{
  "encoder_arch": "conformer",
  "time_shift_ms": 100,
  "lr": 0.0011,
  "weight_decay": 0.1
}
Rows from block 3 of the text decoder of a small encoder-decoder audio transcriber, named by matrix and row number. Rows with one number belong to one neuron. Each number is 500 + 50 x the weight over its row's rms, rounded and kept within 0 to 999. All counts start at 0. Numbers have three digits each. After the name is the row's rms in percent of the matrix's.
After each neuron's rows are labels from the 100 texts, of 14976, where the neuron reaches its highest value: "fires on" is the input token at the peak. Only what is clearly more common there than usual is listed. The data: read English sentences (LibriTTS-R). In brackets: how many of the 100, against the usual share in percent.
# fc1: MLP up (decoder.blocks.3.mlp.fc1.weight, 1024x256), inputs 128-255
# fc2: MLP down (decoder.blocks.3.mlp.fc2.weight, 256x1024, transposed), outputs 128-255

fc1.479 106:455527454471451528518470433517621558498649489533510509481483525560570525487486526458421555530495612503458491545504635413472517522478502497446533481504500555377417509477476483586581420500419526487482513528482556502419541541521620548533480473438521517533518582449537513506508482376440458538548518487438503511484502490475547398484505536499413503447519493584430531548544544505608452501469
fc2.479 118:469507500512534539481511512424509465532527459439352583531425497444422429541482502515519465483527537551515569487463474501577448536488508490518558515469515478412474466559627471502508508489506480471583460511515509534521513511510358508500572450593456554498517474619452546547491480456568405518440501438507530540568492467574595587510433439450507492481452427570465480462590454501443596471525
fires on: "i" (58 vs 5.4); "n" (39 vs 5.2)

fc1.555 088:584563530447481443534475408532539542536498433560494456468447490539505445451467371431459478572525568533439508544554524531461523491452363493411512517483482570511485506459500477517408469434409469525384502440492536495469493521603451584449495404487421464429405505446460525460483366533572500386535483456516550624456481500548502504485496509517476570478632454513528565506488492483534612371484
fc2.555 068:397490414530447482530527518522537469545496576577429563490462485421467544473431536491468432469515525448477521411556518585499559528556495357465487487488493497499526548514474381539513455475496476575539395494448411506519548507445502556530500480482519515502453449440466401527479567566498444384595486492421485495516523496561564453500525502422468467589458527477549524403462411446557425542456
fires on: "a" (42 vs 6.3); "m" (24 vs 2); "h" (12 vs 5.1); "w" (9 vs 1.9)

fc1.433 085:532466400526436591449544532553487465549446524468504516561545380462554473512523469453549476421475430492538533479547439554589602504425467498563513487492586537489468554513501492562464546433422481444574574491509447454483401390529565506570509483525516462473472451593523551506459473519417445524490390557428513467476607544458544437451483520631558508526460470500529459482607491488519529440490
fc2.433 065:484395520579489525388479453439446517468529464563492424558465522447556500519590530358485531476530545443524514443536517564608587548497428403543491533635442501430524465541434479561590498541453490482427379477534479489479554454495445459500501498393561503481486569482594499450455452563506576549483573522529487536509578524460447458488605412496520578450559530493438431374505444469556473461460
fires on: "t" (41 vs 7.3); "i" (28 vs 5.4)

fc1.284 104:513504512438503522516479495425490551542468512446416554535467494549402426510467509412504483522456523519453535504554569519528566473553567458492430394489501522575507482497558460482434510519480494538620489544512444488397476501478534453541406493437505452561553544551464515480492467540454483448469580525634496434479475544414483578528485545551540514575517456489490547449540377554495449499495
fc2.284 099:539591418562563456518453550513467465610487547446489549561411513420495498469510563542449554414472505588454526532538517509375473540522520522522528552436510439519440572506385538518499556549503506495567537430502564473615449579510621514611640525528462488360485485495391460442585538542494498484529521518524531502488454395597466482510589465516536537400506526468512479465540502554486549523530
fires on: "y" (31 vs 1.7); "<end>" (23 vs 1.5)

fc1.740 133:524415456518548441561494506534474566388518530523596503479548489458496449517518484457455493440472481486543550483428519504514421527480581464491418454577486513432468573523487456511442488418475544531464508492441509500449482415502582526523550492472473472545529462538600471526521539485467440528480418566438444564590463548580549486520527448462585521485592472549587532612528420442489477476577
fc2.740 160:510584501538456464584411477475557477560536549494498540469470471472422497421406519525574468431521562487484513529528537534482544550547462512482528383512473545488566494535490473516516480539464552505553512448407440513518507506430518505518448491488576450468509537498505507447580476519512551561441584504538520476515480532492474499468488405543473422489523569550471467558418551551544530552543
fires on: "c" (72 vs 1.8); "o" (13 vs 6.1)

fc1.441 081:456517513441427476554501525455456471486488540480526509487554595553438433572528480477496457507505540432554413446466526477612525526476458507433447433547507446467562519564559420559559400550514472531481552521470552569422459418456526519499433506481459479611579557468473429473495504502578567593466583515589490459524570489444589542434463419528606470603559526501502526502458516442514503390573
fc2.441 069:595611417530585505555444401492490579615553517494540575541451467561474516416518487537483472554505576517456472405558484469562459479425530443413465490524504389488541523442494522467445433508544486424553513525496436484491477524425476569612544622536469463489411578552535571475480523489526527500526603532428466498510557573483501460523472577469594561462518488464471477504516517520533492487504
fires on: "o" (41 vs 6.1); "e" (27 vs 10); "u" (17 vs 2.3)

fc1.117 085:475462487527474536476544539539415553394514500411483541468454435478465528545450619466465506607469548536525495514557499465453515646541501486551534523555546485521500584556530533446522503428521442594502541495590475564511516570475349422528566526582532543538454568530623534533479465514508502485527474443497513575555483524486461490442553490495527523420504563529455493501483545492474403614498
fc2.117 072:565438555439406470433518482507449557556503488475512462612435509493480394370511448574518532486499508459495533458510503475558448502527567508478430523475484466546520466498574502436476482560539473522527454488423449614557448442449577525389507506485465520477522442438558517517563453557535528487562553476527512599554525437508531503441444458539468446385472504580549493452506429513553459428574
fires on: "o" (75 vs 6.1)

fc1.240 106:588535460388507485504547491515485487490529549393484496419479418417507498455459500468468430573533530526474504421410538401471439387567525579542471475466515469574587399467553409490448383472525453486467539536545519524506415519503454491489430447489559488564531588509609496524403458518481485499618493556527492475489537531443391552491481585535476490470522531414516500545496450460518525480477
fc2.240 104:466555537451498500586544581521635526525545480547529508625477479506524511553529433521556422490583461408510543491502469522453438457508665518476501460501557497555571459570516628510495431479507519415470558554483513420479502447531475490452405559491530487446463550499507522584449480425538485469553563493512436557517496547526445622539506494520586422544534511563446478523566515512508504582538
fires on: "l" (86 vs 3.3); "y" (11 vs 1.7)

fc1.666 083:455449414543546466557475497480522557490542452530437480511503554610475566424422421552499466525447550545538528549489440480477556483521445490594428485537542475504535506505546469507504555485523417484483520521482537488514450515541499512532472502370468504496518518451442550442478413524503530530574467534527477466385497549534421431530496566511445423562461400400477521512478476564499497512520
fc2.666 068:493497472499516472505394563475354457450557478538455552480461492545534490519429501496489474577445527523366525550474576511541531414472489541498537520503481483573526462542581478444525465515540556457467473550529505526465470478525525509510510482445556553488544456509486531460478471570463481613522450463475527495595501535534428456534472503555536525550440507498437542369495598480531416412451
fires on: "o" (78 vs 6.1); "n" (18 vs 5.2)

fc1.541 087:608459431445472484454487463463490461502496499519550459513476523427476477602502491544583420461563479477501469447470541471512426590425561507586584452510553513479611529534646552457567503553489448440473468507535477480331466544552477479526482524542500539545470575543521503509510488455430452543537584373530523544484552493424441472520553477459503423468472527497518494455470439422532381505547
fc2.541 065:544511476485504548441480443523519546573502480487499404434445470522548538469538490526520490458515514487474425437514454567488550565536480551520469545491539526505500422545525504498474458437515560451489444573485580473545488556474607433565500522514512470471420514450446520475485526642461526512615527482500548505465465494452466497636528497564479527438604529439454497487501493531591597430430
fires on: "e" (99 vs 10)

fc1.674 093:440480484482534539511516525581421459563489466542432479468426456580477446435442574476493555585580560530406426518483456575456428522523466513382508431438453454569468553456486530549475568484475470565504515521537486476573428556523531465458509533516434537659488509436529495527399534485511482484460512519469495402463522502439522422519537464493433530574554497515461461494462481539501460531462
fc2.674 070:432390511562474455491435435537519463463421442514450507460462506435547474411570460434515429442536457465431590484536472474388497524460493445473569535493438605508514518509407497469505429495482482590434511468462531531489369534477490547504556491459488551467442465535457541408421460508564457473487502493520565486478504543387570493521465510549473447622507518479524486589434512514462433563405
fires on: "v" (35 vs 0.7); "r" (19 vs 4.5); "s" (14 vs 4.9); "w" (9 vs 1.9)

fc1.616 088:385488495499507457633399419553527446489543429538494463389430543491497532455454494495407540543551450570458505504513551505586523534500513497537554572470403453449452545522414561400448470478579524489508500564498512539507543519539452536549546454471545487560618461539454528536468471526446476448513410406486446583540541583471435649482536550556443494405517583487517505521526575534555576551482
fc2.616 067:495580521503512632428482571469453483517524477579483459428575487509453505460516519438559489481481519458585487536487556483514535381444543487580592489505516506556485549534615481474456497579418569410422571426471508540526479375453530453411483430500493539426533495508374550507456507545465545462455532521490501440554506444467574568553463393512565460564508502573447485510446492552433501457424
fires on: "y" (97 vs 1.7)

fc1.540 115:543427563511427428523416460570582554524405485389551489460477502518381442509330565516484532532493511568506428500549503495514543556555591435494489500546484542418573522513474418506482478471434460474569634399471525423467467455505548562400454528437463512553382529474501452567460562481400431426525380513458484525490502506497514394490493512510510548558497512437444495531587581509515479504507
fc2.540 123:479497479415543427541519469496404435538517481453536510520538560571467566493455434507543595537542531451541405464533520538546463526565368548519454551436600495532554547580508476513503448506553509534496491495493489484465571488491570414447458500456466507419529549526383479493530522502541523563511522475565546478516446507400528506452392455502503425469521473548477516534517413406542496588433
fires on: "e" (69 vs 10); "u" (14 vs 2.3)

fc1.415 086:494529503532528470636462511505559517468547549562532463500498446483479517536540536557501505539453503644428491616495466630457500458476522498500508553524533539438497632487479468514552590497575489571457481501417514488468439503512485501530541476443533478471511517421480574525521487427532553485508421515494502543522515526470524620494480427545598560547532508479494510498530537523511649536486
fc2.415 066:473463510538415494532512630456531440470555534505504458567528514516472414561515565525519543501532527571451475486524470485520539493528498524484548506540426447478582543479494540514540556447548526531555589527473485491505509515475483425486487537515451429471584390561485423594528520594383596374458491431558557540605444414465504373442510561456458517546484433495543469510488522381542522512607
fires on: "t" (56 vs 7.3); "r" (23 vs 4.5); "c" (10 vs 1.8)

fc1.530 105:459465498563525494542634504607520466399382449575525464485556492403565528510427425410566541482456466493401389484529405504530543451450506614462393548438449548400537513468526529495558535410513495476474448527518519444416433538467510529499489518546547524576514418505564473517519491559454525482499376486400498473559501504496535500407608541441453453513489546544479445477327425571476514479508
fc2.530 100:508499478530503417503508481518476515497454517610537468451510582526460433462460482560594445444507384457559406469501440519461496418511444536468536542473468502495551451507523551484589486511462475480464543556466571467454550482495496460452509467535574540524485496563529408491451493462507473472606536518500334477565525431517533557468444546529531510596511494547433468527387469543548446454466
fires on: "y" (82 vs 1.7); "t" (15 vs 7.3)

fc1.361 082:554450476522496595521500449606525545509455493460545556549641389566485514516596591548519473524501456547476444452499480445395500549541499516501585433422436496464421581510519522526536528515494501570512492453516491528525483500490451460431510454499450535611517453588471495478498436553522506466564525530500464541450461516443466534563558483491535521535513542542535548462476472675500549478476
fc2.361 067:524576519483496434571463545466480458410453508403490507468566508465462504484580556500471511477497463420496425456590483538484557542512494526505547554480443442488520473464522540452567542560474597487459546510499518502459568451596391515513542554551466538569527427491570468434511631425601499504524456538536528562625452435454493413526525482523544491478502504423610388524464551452552512431482
fires on: "y" (36 vs 1.7); "h" (25 vs 5.1); "i" (21 vs 5.4); "c" (8 vs 1.8)

fc1.499 078:489537503525567466544595549603411474461521389486515422512416477488510424520528531426510559462309551499497467491546523540472477601544464442560502526499492508573545536555519547522519456527495474455479433451459439471490437485415446489454481541454580506500573410466560494470482497478457514447439443512559499530535493423467491417464485481491567550539502574423552507459575506524509490501530
fc2.499 059:516531479564431514542483523483417551434500499587551492505472533511598445554554376510476566499461473466519530556460634421519475480456475475542543496493483512533607386544553503467454465455486549471542508473497517490445510502523526436456507443504543563461529549477527427476477477539530453537596660556462384433435476563577463507501479440425484564541601521478514482498447518581549592450505
fires on: "t" (29 vs 7.3); "p" (17 vs 1.3)

fc1.712 125:593406534356471551523540505515505527490440557470441528501532530520492463612484443517397506573459430574555473451477541567433528579491556525403495422512406554451474502480516453528525537498451495527501446485488447597542451468529526376578541438465456451479530444573534506478436472445420515466472466442605467451564414587490470458497569528568480545462500441525430560401579478545499439505509
fc2.712 154:526596444553500459524577465496482410476530422564480504515483526434548477473487493434535516479493539430515465483473484538504575505577456568547521543352462525512586455427507456461504499524504447598585578520437624506456501596441478444487493447463510580487549541545475479415467500500484476494557498508445488518541525434512521433399443492469545482531520461476494547480492421490489531539417
fires on: "l" (48 vs 3.3); "a" (16 vs 6.3); "u" (11 vs 2.3)

fc1.551 108:547535443558511441579473511533435507446534559390609429462464483569562526464488454553446477504605508587564492514434490463491554522492525525479507485462497488530513513501500524462583472516510422611519538464489516491615457525443509458467472504449490430552537479535539451421492551562564491449438503497500463472493456540479435433511551527500563478492558403559529514494516560553524617493491
fc2.551 107:511425523488534550464501434473444508490486490569560526465510501501477612573430375551511603603409521565508452495538509476553453514531498511426587555473521517520517514466582518420516478605540518519442552435466461523450526484548538449537549447473567490561599547499440504441593508496542542529542476499533515437505530499553503505427454542547470426452545529542539497507440450444610447419516
fires on: "o" (54 vs 6.1); "i" (20 vs 5.4); "c" (8 vs 1.8)

fc1.516 107:501432544592582567443459534522441533614552545402491468461487491495570471463467482490454488533503511490602503499522482557466566614392483453445435507473445550504533555533492477422532359469530501533584525565456460502483541503570514557409454377531511439559424513470450502433461488544529403539543491478403436483478513515493405459525566517542538479483492520479453474454574435515504465459493
fc2.516 115:580457471494554456474401425518436516559586467543463540517529479583496446501478492464586496469544447492444553474520579510490471538493505527465544493445435569458551612482523419515497530502488502492498419462505442519508440489448554451623474552488516564434515647512558534468589571468535536485545413468497493412473497503518506499509462370465475555511501439586535479519430518544560563482532
fires on: "n" (98 vs 5.2)

fc1.3 083:588531446513557458474487534538555492496563417529459535513492603502543403533390551527509515446437511438345447489466598528531484457485464545624525465482439505448469521464492544470454520521475523513427469513562476536438482457476554499566567491451456582576524521465581432500495458497480546547516492485501461510481468448501583475506536498381480522492483483474535470475516540558474579445527
fc2.3 068:419551461481535484558462400455532466486565560455563528457470568518539402509559463514555467478554591476507502548574493507476550488547478558504493451497531578553505560413504490471526547388480523466444425471449594509547505501521539475371529455501511587530463442489504551621506495579512463553570417556412402570534538470500425395550566598542469453501554454504469519544532524495519567347467
fires on: "c" (36 vs 1.8); "d" (25 vs 3.6)

fc1.395 102:545501478478504526525488592495485446448410516506506446477472621443506495474418433521518536510491603414552479540449475393437415509507529570534447455476542446541543569541469434496537503417541488537398493594450488513498503594575492520523395504457539503558502461567477497370439410529566550496421532506559431518430512564555473547514437534476532547491438513452446552503477495477468541449412
fc2.395 092:504492542509570506487406521462533460513503484508447498572575439566510490476503461476502488473578449450432573474471475465501494499477563415505492478439618513527495501534548508520475514421519503476534385521512500520613498529527435562559503502496510476515406537474547452504555570425444455477477412503403529604462544483523546455525441507542475489426534437523520465491476438621532565457492
fires on: "y" (21 vs 1.7); "s" (19 vs 4.9); "v" (14 vs 0.7); "k" (13 vs 0.8)

fc1.220 107:565507403455568546420427494499591513372525460549514506487501545485461458501446526551462539517481569454543423465475508456442411580431509554445482522507422489467466522508575449419512520486487569500499608587481501471557443513470440528552601567596497539534491486498531466522562508522465538469551491500455448470520547550509465442487562464428458529420447545438493464384535540406576534542477
fc2.220 115:562539470464450499508517457422522564521477471534491563408496355433574515414584492533524504497401470513518495590454530458501423432427489448547575521561486505504485487488444433474473419552441504450483455434552522570509488540503533515545552557560563451563500449472497491565457557470493495413453450523539632463515489457516493596488482478457533451529477542483558507582559453449502538549576
fires on: "e" (26 vs 10); "i" (12 vs 5.4); "u" (11 vs 2.3); "n" (11 vs 5.2)

fc1.75 104:524457543484526488542506612532476556362529532473505420499483501433580476459421451515531452523513527590569494477442435537394480619503462550540454490515471541457530626516446539417453454434443465602462491459503510477405410490565514497516442571440588588461505512605489506536483481491568448464543524548568478502467479528481513454535515517489488489478506523425483472579445536522523472536371
fc2.75 113:512517505503460490528571578517568539494514509493547496581389564566439550506444443436462458460465528513498478524464535522574564502580526543496564475457397449483500520490560576469607460524481472515495517494467562484507524583524407432466551423585619547465457461523487438563567504520496511615564494541524430496549477495488555458467515576495528503527462405493497466429448525491491559381506
fires on: "a" (53 vs 6.3); "f" (21 vs 1.7); "l" (9 vs 3.3)

fc1.226 121:518477427508542475512458515467541584497472516584532448468521472503490559494529507478493529553530476515500397455519457398509521519494537517488532413532469491489509532498522521460456470436504518457568468495522538446529543497522553407490461448544494449585556446540572483481451478499391511536503482495432576556594431580535538526473467406425470477542530503523500447515533480505438517503591
fc2.226 157:409485465508464515378533513501461540476441566449403521515462485491482535526524500449526454663454638499473539507517393548584506477459472553590430552557463519496517507486561485447511486576508521533528406503532527568394445500458486452508505496512414555542574470481525505485552523454467527593561481545407465496511583465468631444452423531540526438556474437489480551428448489563541492488534
fires on: "a" (72 vs 6.3); "t" (15 vs 7.3); "u" (7 vs 2.3)

fc1.327 095:525464446578523568506487468570452450474494482526501514472541522382491449496499546503532576584499528625533469537504463456578455445499511572434463476584535383474539433467476472510361382490471451472488567539527501515427480387499471439446582513559439474441471492481587512545505491509504548480671542441489399424464547484501485462479564608482504462498415446601487498502414436502521563504486
fc2.327 087:541538547493433520496577608440398468585522462536568622495576464489501523418484430544527534514563506424506518536514520512437408416522551426466532470512568475480479550495487499461483530493465548516513520472457555527525509540515576444490504582643505452487550506588466524508468451452495519462462509597525509411487378539515521511471461447511405517487483523531604395612482501477436499495496
fires on: "n" (82 vs 5.2); "i" (13 vs 5.4)

fc1.32 093:558487456459527514473495585425445535527455443526534448420523545539556547495549568522466585523510452515493494574483470483444557481507406492471442449530544477520534363505578487438515516522498475549498462477435478501458452467557494466470500523555476377526490502482538523527450549523437459458582594459569345527473576542562455486456530611418441550513456552546533478567401497481462477528386
fc2.32 071:412528546606561424523495467518511380540461475472488519484471516528516593479555550561519443500467472438456509514538479532332483515513525467521430521488532559475495487445472535557486515590484521448556563471468491500590493477458423562543533625573503408539458477514557558548443506395539499490515553618521533543556556466465539441480487508562530538561514456464443442477540484588560473430542
fires on: "v" (61 vs 0.7); "g" (15 vs 1.6); "i" (13 vs 5.4)

fc1.585 103:459494557511500480464502491482509529464508526465492423470438471559544537415510435471406616416572480525509560536411520494485486577494463457373484477488478483450543475594413461487422514468545533579463599470433564504515479540463529537480509501440540430486494532532481565577428549460553430425512517442555364418597441512559496498408507557508609593525400459441450494508554484540553572439464
fc2.585 106:461516450509502454629493451508543522496455574577549572528528452475544508539506463531465507420448420432585469453513538532447585521520367453472512538511525506570487418540447463531468525472557507523431584517456440496463460436577572481443547550499448582499479415590499528496454432474476479526505483502495484481446423466505497564549448583421377570474567495477473543599546535467457425586617
fires on: "t" (72 vs 7.3); "r" (27 vs 4.5)

fc1.318 080:486570525477472564568476456550560473471527565496527486516575583529516549530406449543508489497426557487516559462423512440531512525524523486480502493489490538482456506582507588481468469485470643553521438520556433508446495538475524482523433587459449508580515458493493513515506448486478475532561470489543497495520580550401501494457495452547612543554521460472524458462513529548449497493538
fc2.318 069:576537447445529546517501496449408487538497520619587565437327574372561486419455597440563573595501479429486524492489490581509507460485472636509532555566459588439497474491559430533510473507528579507515468530511591534536533514519504573458511485406569429542494486517484494519497593384430481564517467465540579516531501523498480527444458525504502558441452493501563491449586464465569525530487
fires on: "o" (36 vs 6.1); "e" (26 vs 10); "n" (22 vs 5.2)

fc1.590 086:504465537513485501531397546553438531509392510526397525441521462536487528499407483467436443390541461428607472427477560480480522543468587504450566448510507427488509499528473458572511506504462438511575554557472545487459389496485473571599530488527531525526547485496524496502614521577519553527447474486571506492520453449528476519493591473507563559438597504520427450494569523448576462543533
fc2.590 063:465454476517505491465512369509437460471456519479483487539502443511587398554529419450475425530463536521450516589446421579511421527435496599493478455518388534355551558546532536429456456602487499513502453551502541530540564503529457471442424593471544574534479482499548454598469490529490632497581482512478467494569396419540522526540558442515544574466590495516435484497445462496495492446542
fires on: "l" (96 vs 3.3)

fc1.316 109:512481542476500485501486408555419466493479501464530497376472445508457561442508519529510518481527533520590554484469640533591474530486577435460423512486510535415563445511561521482406578482482509503501507480529536493621502455447558476490565448474512490565396585515500482455497498541461527510472448602503580379446495475530429473523600485480462473415539503494499500491573510434439508493488
fc2.316 127:445545455457530556536462542471496459503437438502505508433536488505449614566508571565487474422523469542488479585469556463424575617462503423559520407496469569491529369527454519555447508630532469517485497504517486570642525460588466461543423555548566493484475526455448521599495529531498517514459481538400508537564458440490418487536579423510463484465475610519448554555485488536412511540613
fires on: "a" (44 vs 6.3); "e" (22 vs 10); "b" (15 vs 1.2); "c" (10 vs 1.8)

fc1.670 093:457485459396494463554529454440527450538478563462552490563483597387468567481462563468511476527434488494573459545445564447424517440467412498463469445488487484497557503569471459518534515381495547533586480449378475553568560529530527450473547502575604531601555553474552517518476481450557465506468514468527586530490427460564538556464600518473487530471461487581474508451477468535481491427541
fc2.670 076:450480389477479502470490485439532471463471524445556474550519645489436515526462436488526435602586532420411532549479576513472481595543405508482499482371519525476515516484570512563506532494413465494550491472478445491453534480479596460448532507525505566544514495556473618471432496517498414567512479421540482522494493517452484542496410519516498445563467429490492557539524395473489481461527
fires on: "y" (75 vs 1.7); "d" (10 vs 3.6)

fc1.510 090:581459491490524544526513519427408476480476600542517472590441516399407537552511477467462518525601478462559549489538487514593515537471503507528539433543418447491501505508554420496468589546467513579603530507486469485511580524487465515381516514475538541589541573516596440473450438503577514532575502439473511589475458451518556482510581543520507540488378507550458634560570562543501469562530
fc2.510 076:510572513444421579430446623526493493561402511478594506454417417466470457491541520541532485495534614550481454404482471455562489518440480526448467550471554522452407481543479492465447485585466493564560462534549505425484477611462476601517522532485517490452453514406535511470523483498521516475488396491503469429431444495488519525453486534505530441459540509577526525428465446479473397498544
fires on: "o" (70 vs 6.1); "a" (14 vs 6.3); "w" (9 vs 1.9)

fc1.325 089:461482495422547504556521466468450526370455440526456475544562612446514423529448497445476551546461496424453518581507567521515472485470509461475517432458511474440496477430489474449392437487562549571511458498535473510508577499527496475487434438529377554507421482537533533516503546535414433383572503563476469575447461463509470553457428486524369535542517471551519555529529579484523547495578
fc2.325 078:459486500488446569502424474526457482527527615408546501508568526459496514523522528494482532523395428529587497474519480577474537473495475555496486476457524602553554577479488532488597572472450493543492414509324532522546516497552470475522527456526425447502448580464465387446490549454568593569563452505559542556560496489513471458463466427492557490480468538508559548519599429458529485487647
fires on: "e" (72 vs 10); "l" (9 vs 3.3)

fc1.599 103:514552493461518522513396513562525535528494511434557549386490497531438493474495495441466524543542543569480487531416402530395510485495430511570529545455488523583521473411546432462552506440510440461601567425436478494462449498541502541522481556440525485555543588485507483493486497482428488487552447484496405585445520488502519493519528454449540453547457503488542515448386496562538547511530
fc2.599 109:546538474497459506501501586414550501466523549542572457447535538532464524493464465504433450595503558508428434580526509498508501403362463532529478479552412547481514473618405463528418484493544527475566478551515520489437478525501435445544619450488545466545503507533533455610515502446515455531500547542552473519487478453519509542395574547500512383509438597467442598465560487422634476503465
fires on: "t" (37 vs 7.3); "l" (21 vs 3.3); "r" (11 vs 4.5); "s" (11 vs 4.9)

fc1.655 106:483485503391480531533574530505553518483502489508528444581608423419468388463565561539476454548496543496480529547409523477576513497487540494476513471446474506499615457532599467485452499451558466507465503457616460481562517514531498413453463536483524492548484451524552519472484495533561538485440509441522482527551507565469580479460599413441467523520440411480576460537428594440567565457411
fc2.655 114:582484517509472521514456545477506513426506420535526451511516495536566567511591476359569533468417583479516456407541557545481559520532490441483535443545497568570547442592559499453494506507452455434479549568450570479497398474525546475501527415470478483495500541532520542471459522565587527547472552581621505512492540499504513570469455494489467542548526552449564512533464484509466447542530
fires on: "e" (49 vs 10); "n" (14 vs 5.2); "r" (11 vs 4.5)

fc1.429 096:497496519522505492510506514448435509483431554534481504473514511451522501578543492522456591505608478487532460600446443518465382459477505524529399448522500549480440535451525459485408503423521448499400546570415458507473509497520503505600469441587594497537498502476529470478485423574511491561500573468459583485447561503497456538527546501414542576424477515535528528557547484549485513519512
fc2.429 083:472475451502401516588459492520469564464489450578516505549442575514580521647469499477513559522515609540481526478486420416513533391524536522508593444539444483474442496542534567593488441497530456457397459491599461414505535404548532571445491512500487514586558456522539511544530460506457551462535533568503437458456527549492429543514430635516476546524524595535486422664521460500514476482501
fires on: "l" (38 vs 3.3); "s" (37 vs 4.9); "c" (16 vs 1.8)

fc1.573 081:469443426399392503552494509454495527485478464475505578496493556561515462429466520512529541445500516497586445392568528426543496498490437491476500552431480509547545484502516438526566443547470433556518558509519446375435530514567535471506440552481460416542505566482397518521562603509523465409572516421469520608462420435565504494486487509476490584578437432550506485585474480549489420498499
fc2.573 063:492663489471552512569547514518582534432503505541502554570545466522464511454520509542496441507549620533490469499550526446541548550461485477484498496408476504445488451408556491571571520405455485525563465560444486495465481500435550494520472483533443459488501379551496434515561534577429503545583415369514525450437478488415494482473582469587532430589505501454563538616508533458487515531536
fires on: "e" (45 vs 10); "d" (17 vs 3.6); "s" (17 vs 4.9)

fc1.364 087:568443474503466486541509509535533438533417493409518501528578502550515467508421504401463472543400614511476549445514509484471536533528522617490518565490500541423422531528443396498442451536515554472471529470542559480551402438463465494544502489542504553481421469560555514485540538460464427422466616459514521484505519540458489513428548588469512463587504497470480416600504371567504600484448
fc2.364 072:549521524589534410510500475459500553475473494493453556506410491457471517554503554586506612505494484495538499414507543504485432621444430469521598560409505486434518517503557518539428481518526489536451527467440489494485439431445448499505617505510570556543506455451484569477510486500550464543524454545396496426539579437531524514475511492485442470503499456511528572395611482498577442533458
fires on: "y" (67 vs 1.7)

fc1.513 127:535464440488486469495495465405414567480572502550463463557531442551482494525458513582569473548519458480539434575499467491529493468500624411406465467481412531523501439595514509470464464381510484621546550505553550478554510536526560465465459423555548428545539488524598538490467527452493483518503613572584552522570493542536405517404521502432457548489465395473492483479483448489519442459578
fc2.513 168:450510513463499473534631468559595486563504495464523482562482387559518368521544481461424479526598539453548531468459456437507573502468437464544440571437497525508582456469491536472532437520539568503535529559465564548607479582480456487470499518536425432544419470493476448449529482540451401465461378439410614557560463525567521390570530551560538437527533453462468606456527460523518465511487
fires on: "c" (61 vs 1.8); "p" (18 vs 1.3)

fc1.514 115:470464510451578582601518564541486540398481520573474434562523474471406493542449486460400525553438599542441513495479590483561491524447455490488423400497450591493496439446473510505525508467504598483551495459445463437507555581501462564579464482483508534512525648468549476520495481547451502555503508464473477584576502523480669524545514589468439459467545414464558556399535391488448481539427
fc2.514 140:518515482458484464469470477504489495519478482435478551521443368430514545461506496493527568421515509492499528537536458492412404546526570480506471580564537619630525452467492459514479544581488507513463533558530456550532393502452529530483418532502450429536467484575488527532560526439477505509508468517541595458524516570455481422520437494597484448501505486555502607465478551522461559546479
fires on: "l" (56 vs 3.3); "c" (20 vs 1.8); "d" (8 vs 3.6)

fc1.682 087:549522428510448526450534504468484511486544489677504474449487552547463506541532459495544485531604560531487554509480492617380436554509483454434470412562512514509446614456481529409487487491469484455477527529614486437394477499476496542512477571484555500460533537468445450451487485462478478579559513516571454563582511488514403515560471447561588502452534420453468510485436542543504563565424
fc2.682 069:591535531453566458508421478349535502431495408594503488450451605494528499591499505582375448485504424504415400516517506586498531438534498527541574485474455443531575505577500541565532495572430511486541461549634527535549565489493567476494501500529514488502566525494495476489460528509535452439492521474556517475473476393592507548589559472575495535440519598474519519545454549526605494455512
fires on: "v" (32 vs 0.7); "e" (26 vs 10); "m" (20 vs 2)

fc1.455 090:615596547370441479559506497526546474461557461579508423474460508497466481493445497485446416376530578438502510460497491545459498546542526576482462514440524486622389533437499456549527504427460495583555501446526419517468559561564469546515473432561549490398426541551449552561535526429536453458664426433527573481463499531447498476429490503510462514477654491502502600465469519506431487476397
fc2.455 067:483519514431452544386502491545451511503496448570498561554399434425541530464560484460540433478495478453431510428452467483515488531426538444492483577518460419489475505456520633438449521606449475493603428476559474556520389377475508584527484480523425511561474444488418556541485485484515505548412508532452502531430438421480486507494386531552363524517481527510512544483515464447558514561521
fires on: "e" (55 vs 10); "n" (32 vs 5.2); "l" (8 vs 3.3)

fc1.642 099:532446440433522567580495489557537504418433478493539513485471596582443529529429556429573514442487542547443522580560563524564473495449567434476513470536487541486517500497477423588471513481482405556493599424507596462575518489450451571479441502558488461517419512466453509486483422489490515578555557509515513535512507525519466481499485574481567498603435554480537574334609585429509497463443
fc2.642 090:379566536514434486531417555548506458561479515566530474554500482493482395453528494502524520508525498466452518410446518525505549458459507514542448555486499440469529561464531405332518560526455571479537478426471441461490528569477445527437437446490502518456531535447566418534491538492460475467413501476464512575508491596455549416495553500468535551521518490485507486501495480521455445535544
fires on: "o" (89 vs 6.1)

fc1.362 096:450494548451478495502635659494490588596461578538493482385463467431517487558394505546528624567431478528447456515515567507433497591486545536474512497523484468548498461517542433636524496494464512381503397483364578459520558522535519520553548462470486499454532471475424497557439517464552485458565457561440491492471463442512491494496571449459512500415433553440527443475460540528491532447543
fc2.362 088:467478502426498584558465468557460471479454509505473502501473539575508402574491511449519429511569509400532551512498508564623505513550482426531488533580519445543506534552587482552473531541532407604488479454470495481545426460463433538424444498586566516528436543520507466645492418548555477563514528525461532429502500521516488575612450511539531453551573446520355472472462474490478572562501
fires on: "t" (38 vs 7.3); "d" (21 vs 3.6); "n" (16 vs 5.2); "k" (7 vs 0.8)

fc1.60 086:538558510451473469545478524572562538343457532480612530477586436425560515497473461440458462481462520519538502502533503505518479430620547552478474508505458497535423464462456430408489503574515448504586508434479483554582522471565532503569542592533520538557530499472473512602443482520497510506494443564514543514528494461543420432464495549487530471458430481401400551519457491428514508541573
fc2.60 062:416491492500407507460541497574481513515517522508529471578452518504533476575507463542510447532521506436543480483451467505393464445506553502484420596521539461572513554482529490509493491604569426553467501584470547479484542417593517535453520460568529517489541546523429456461539539554534501579529481548570437532472482571499519534416480606495443515618504577459512408578489556466594486435442
fires on: "v" (35 vs 0.7); "k" (18 vs 0.8); "a" (14 vs 6.3)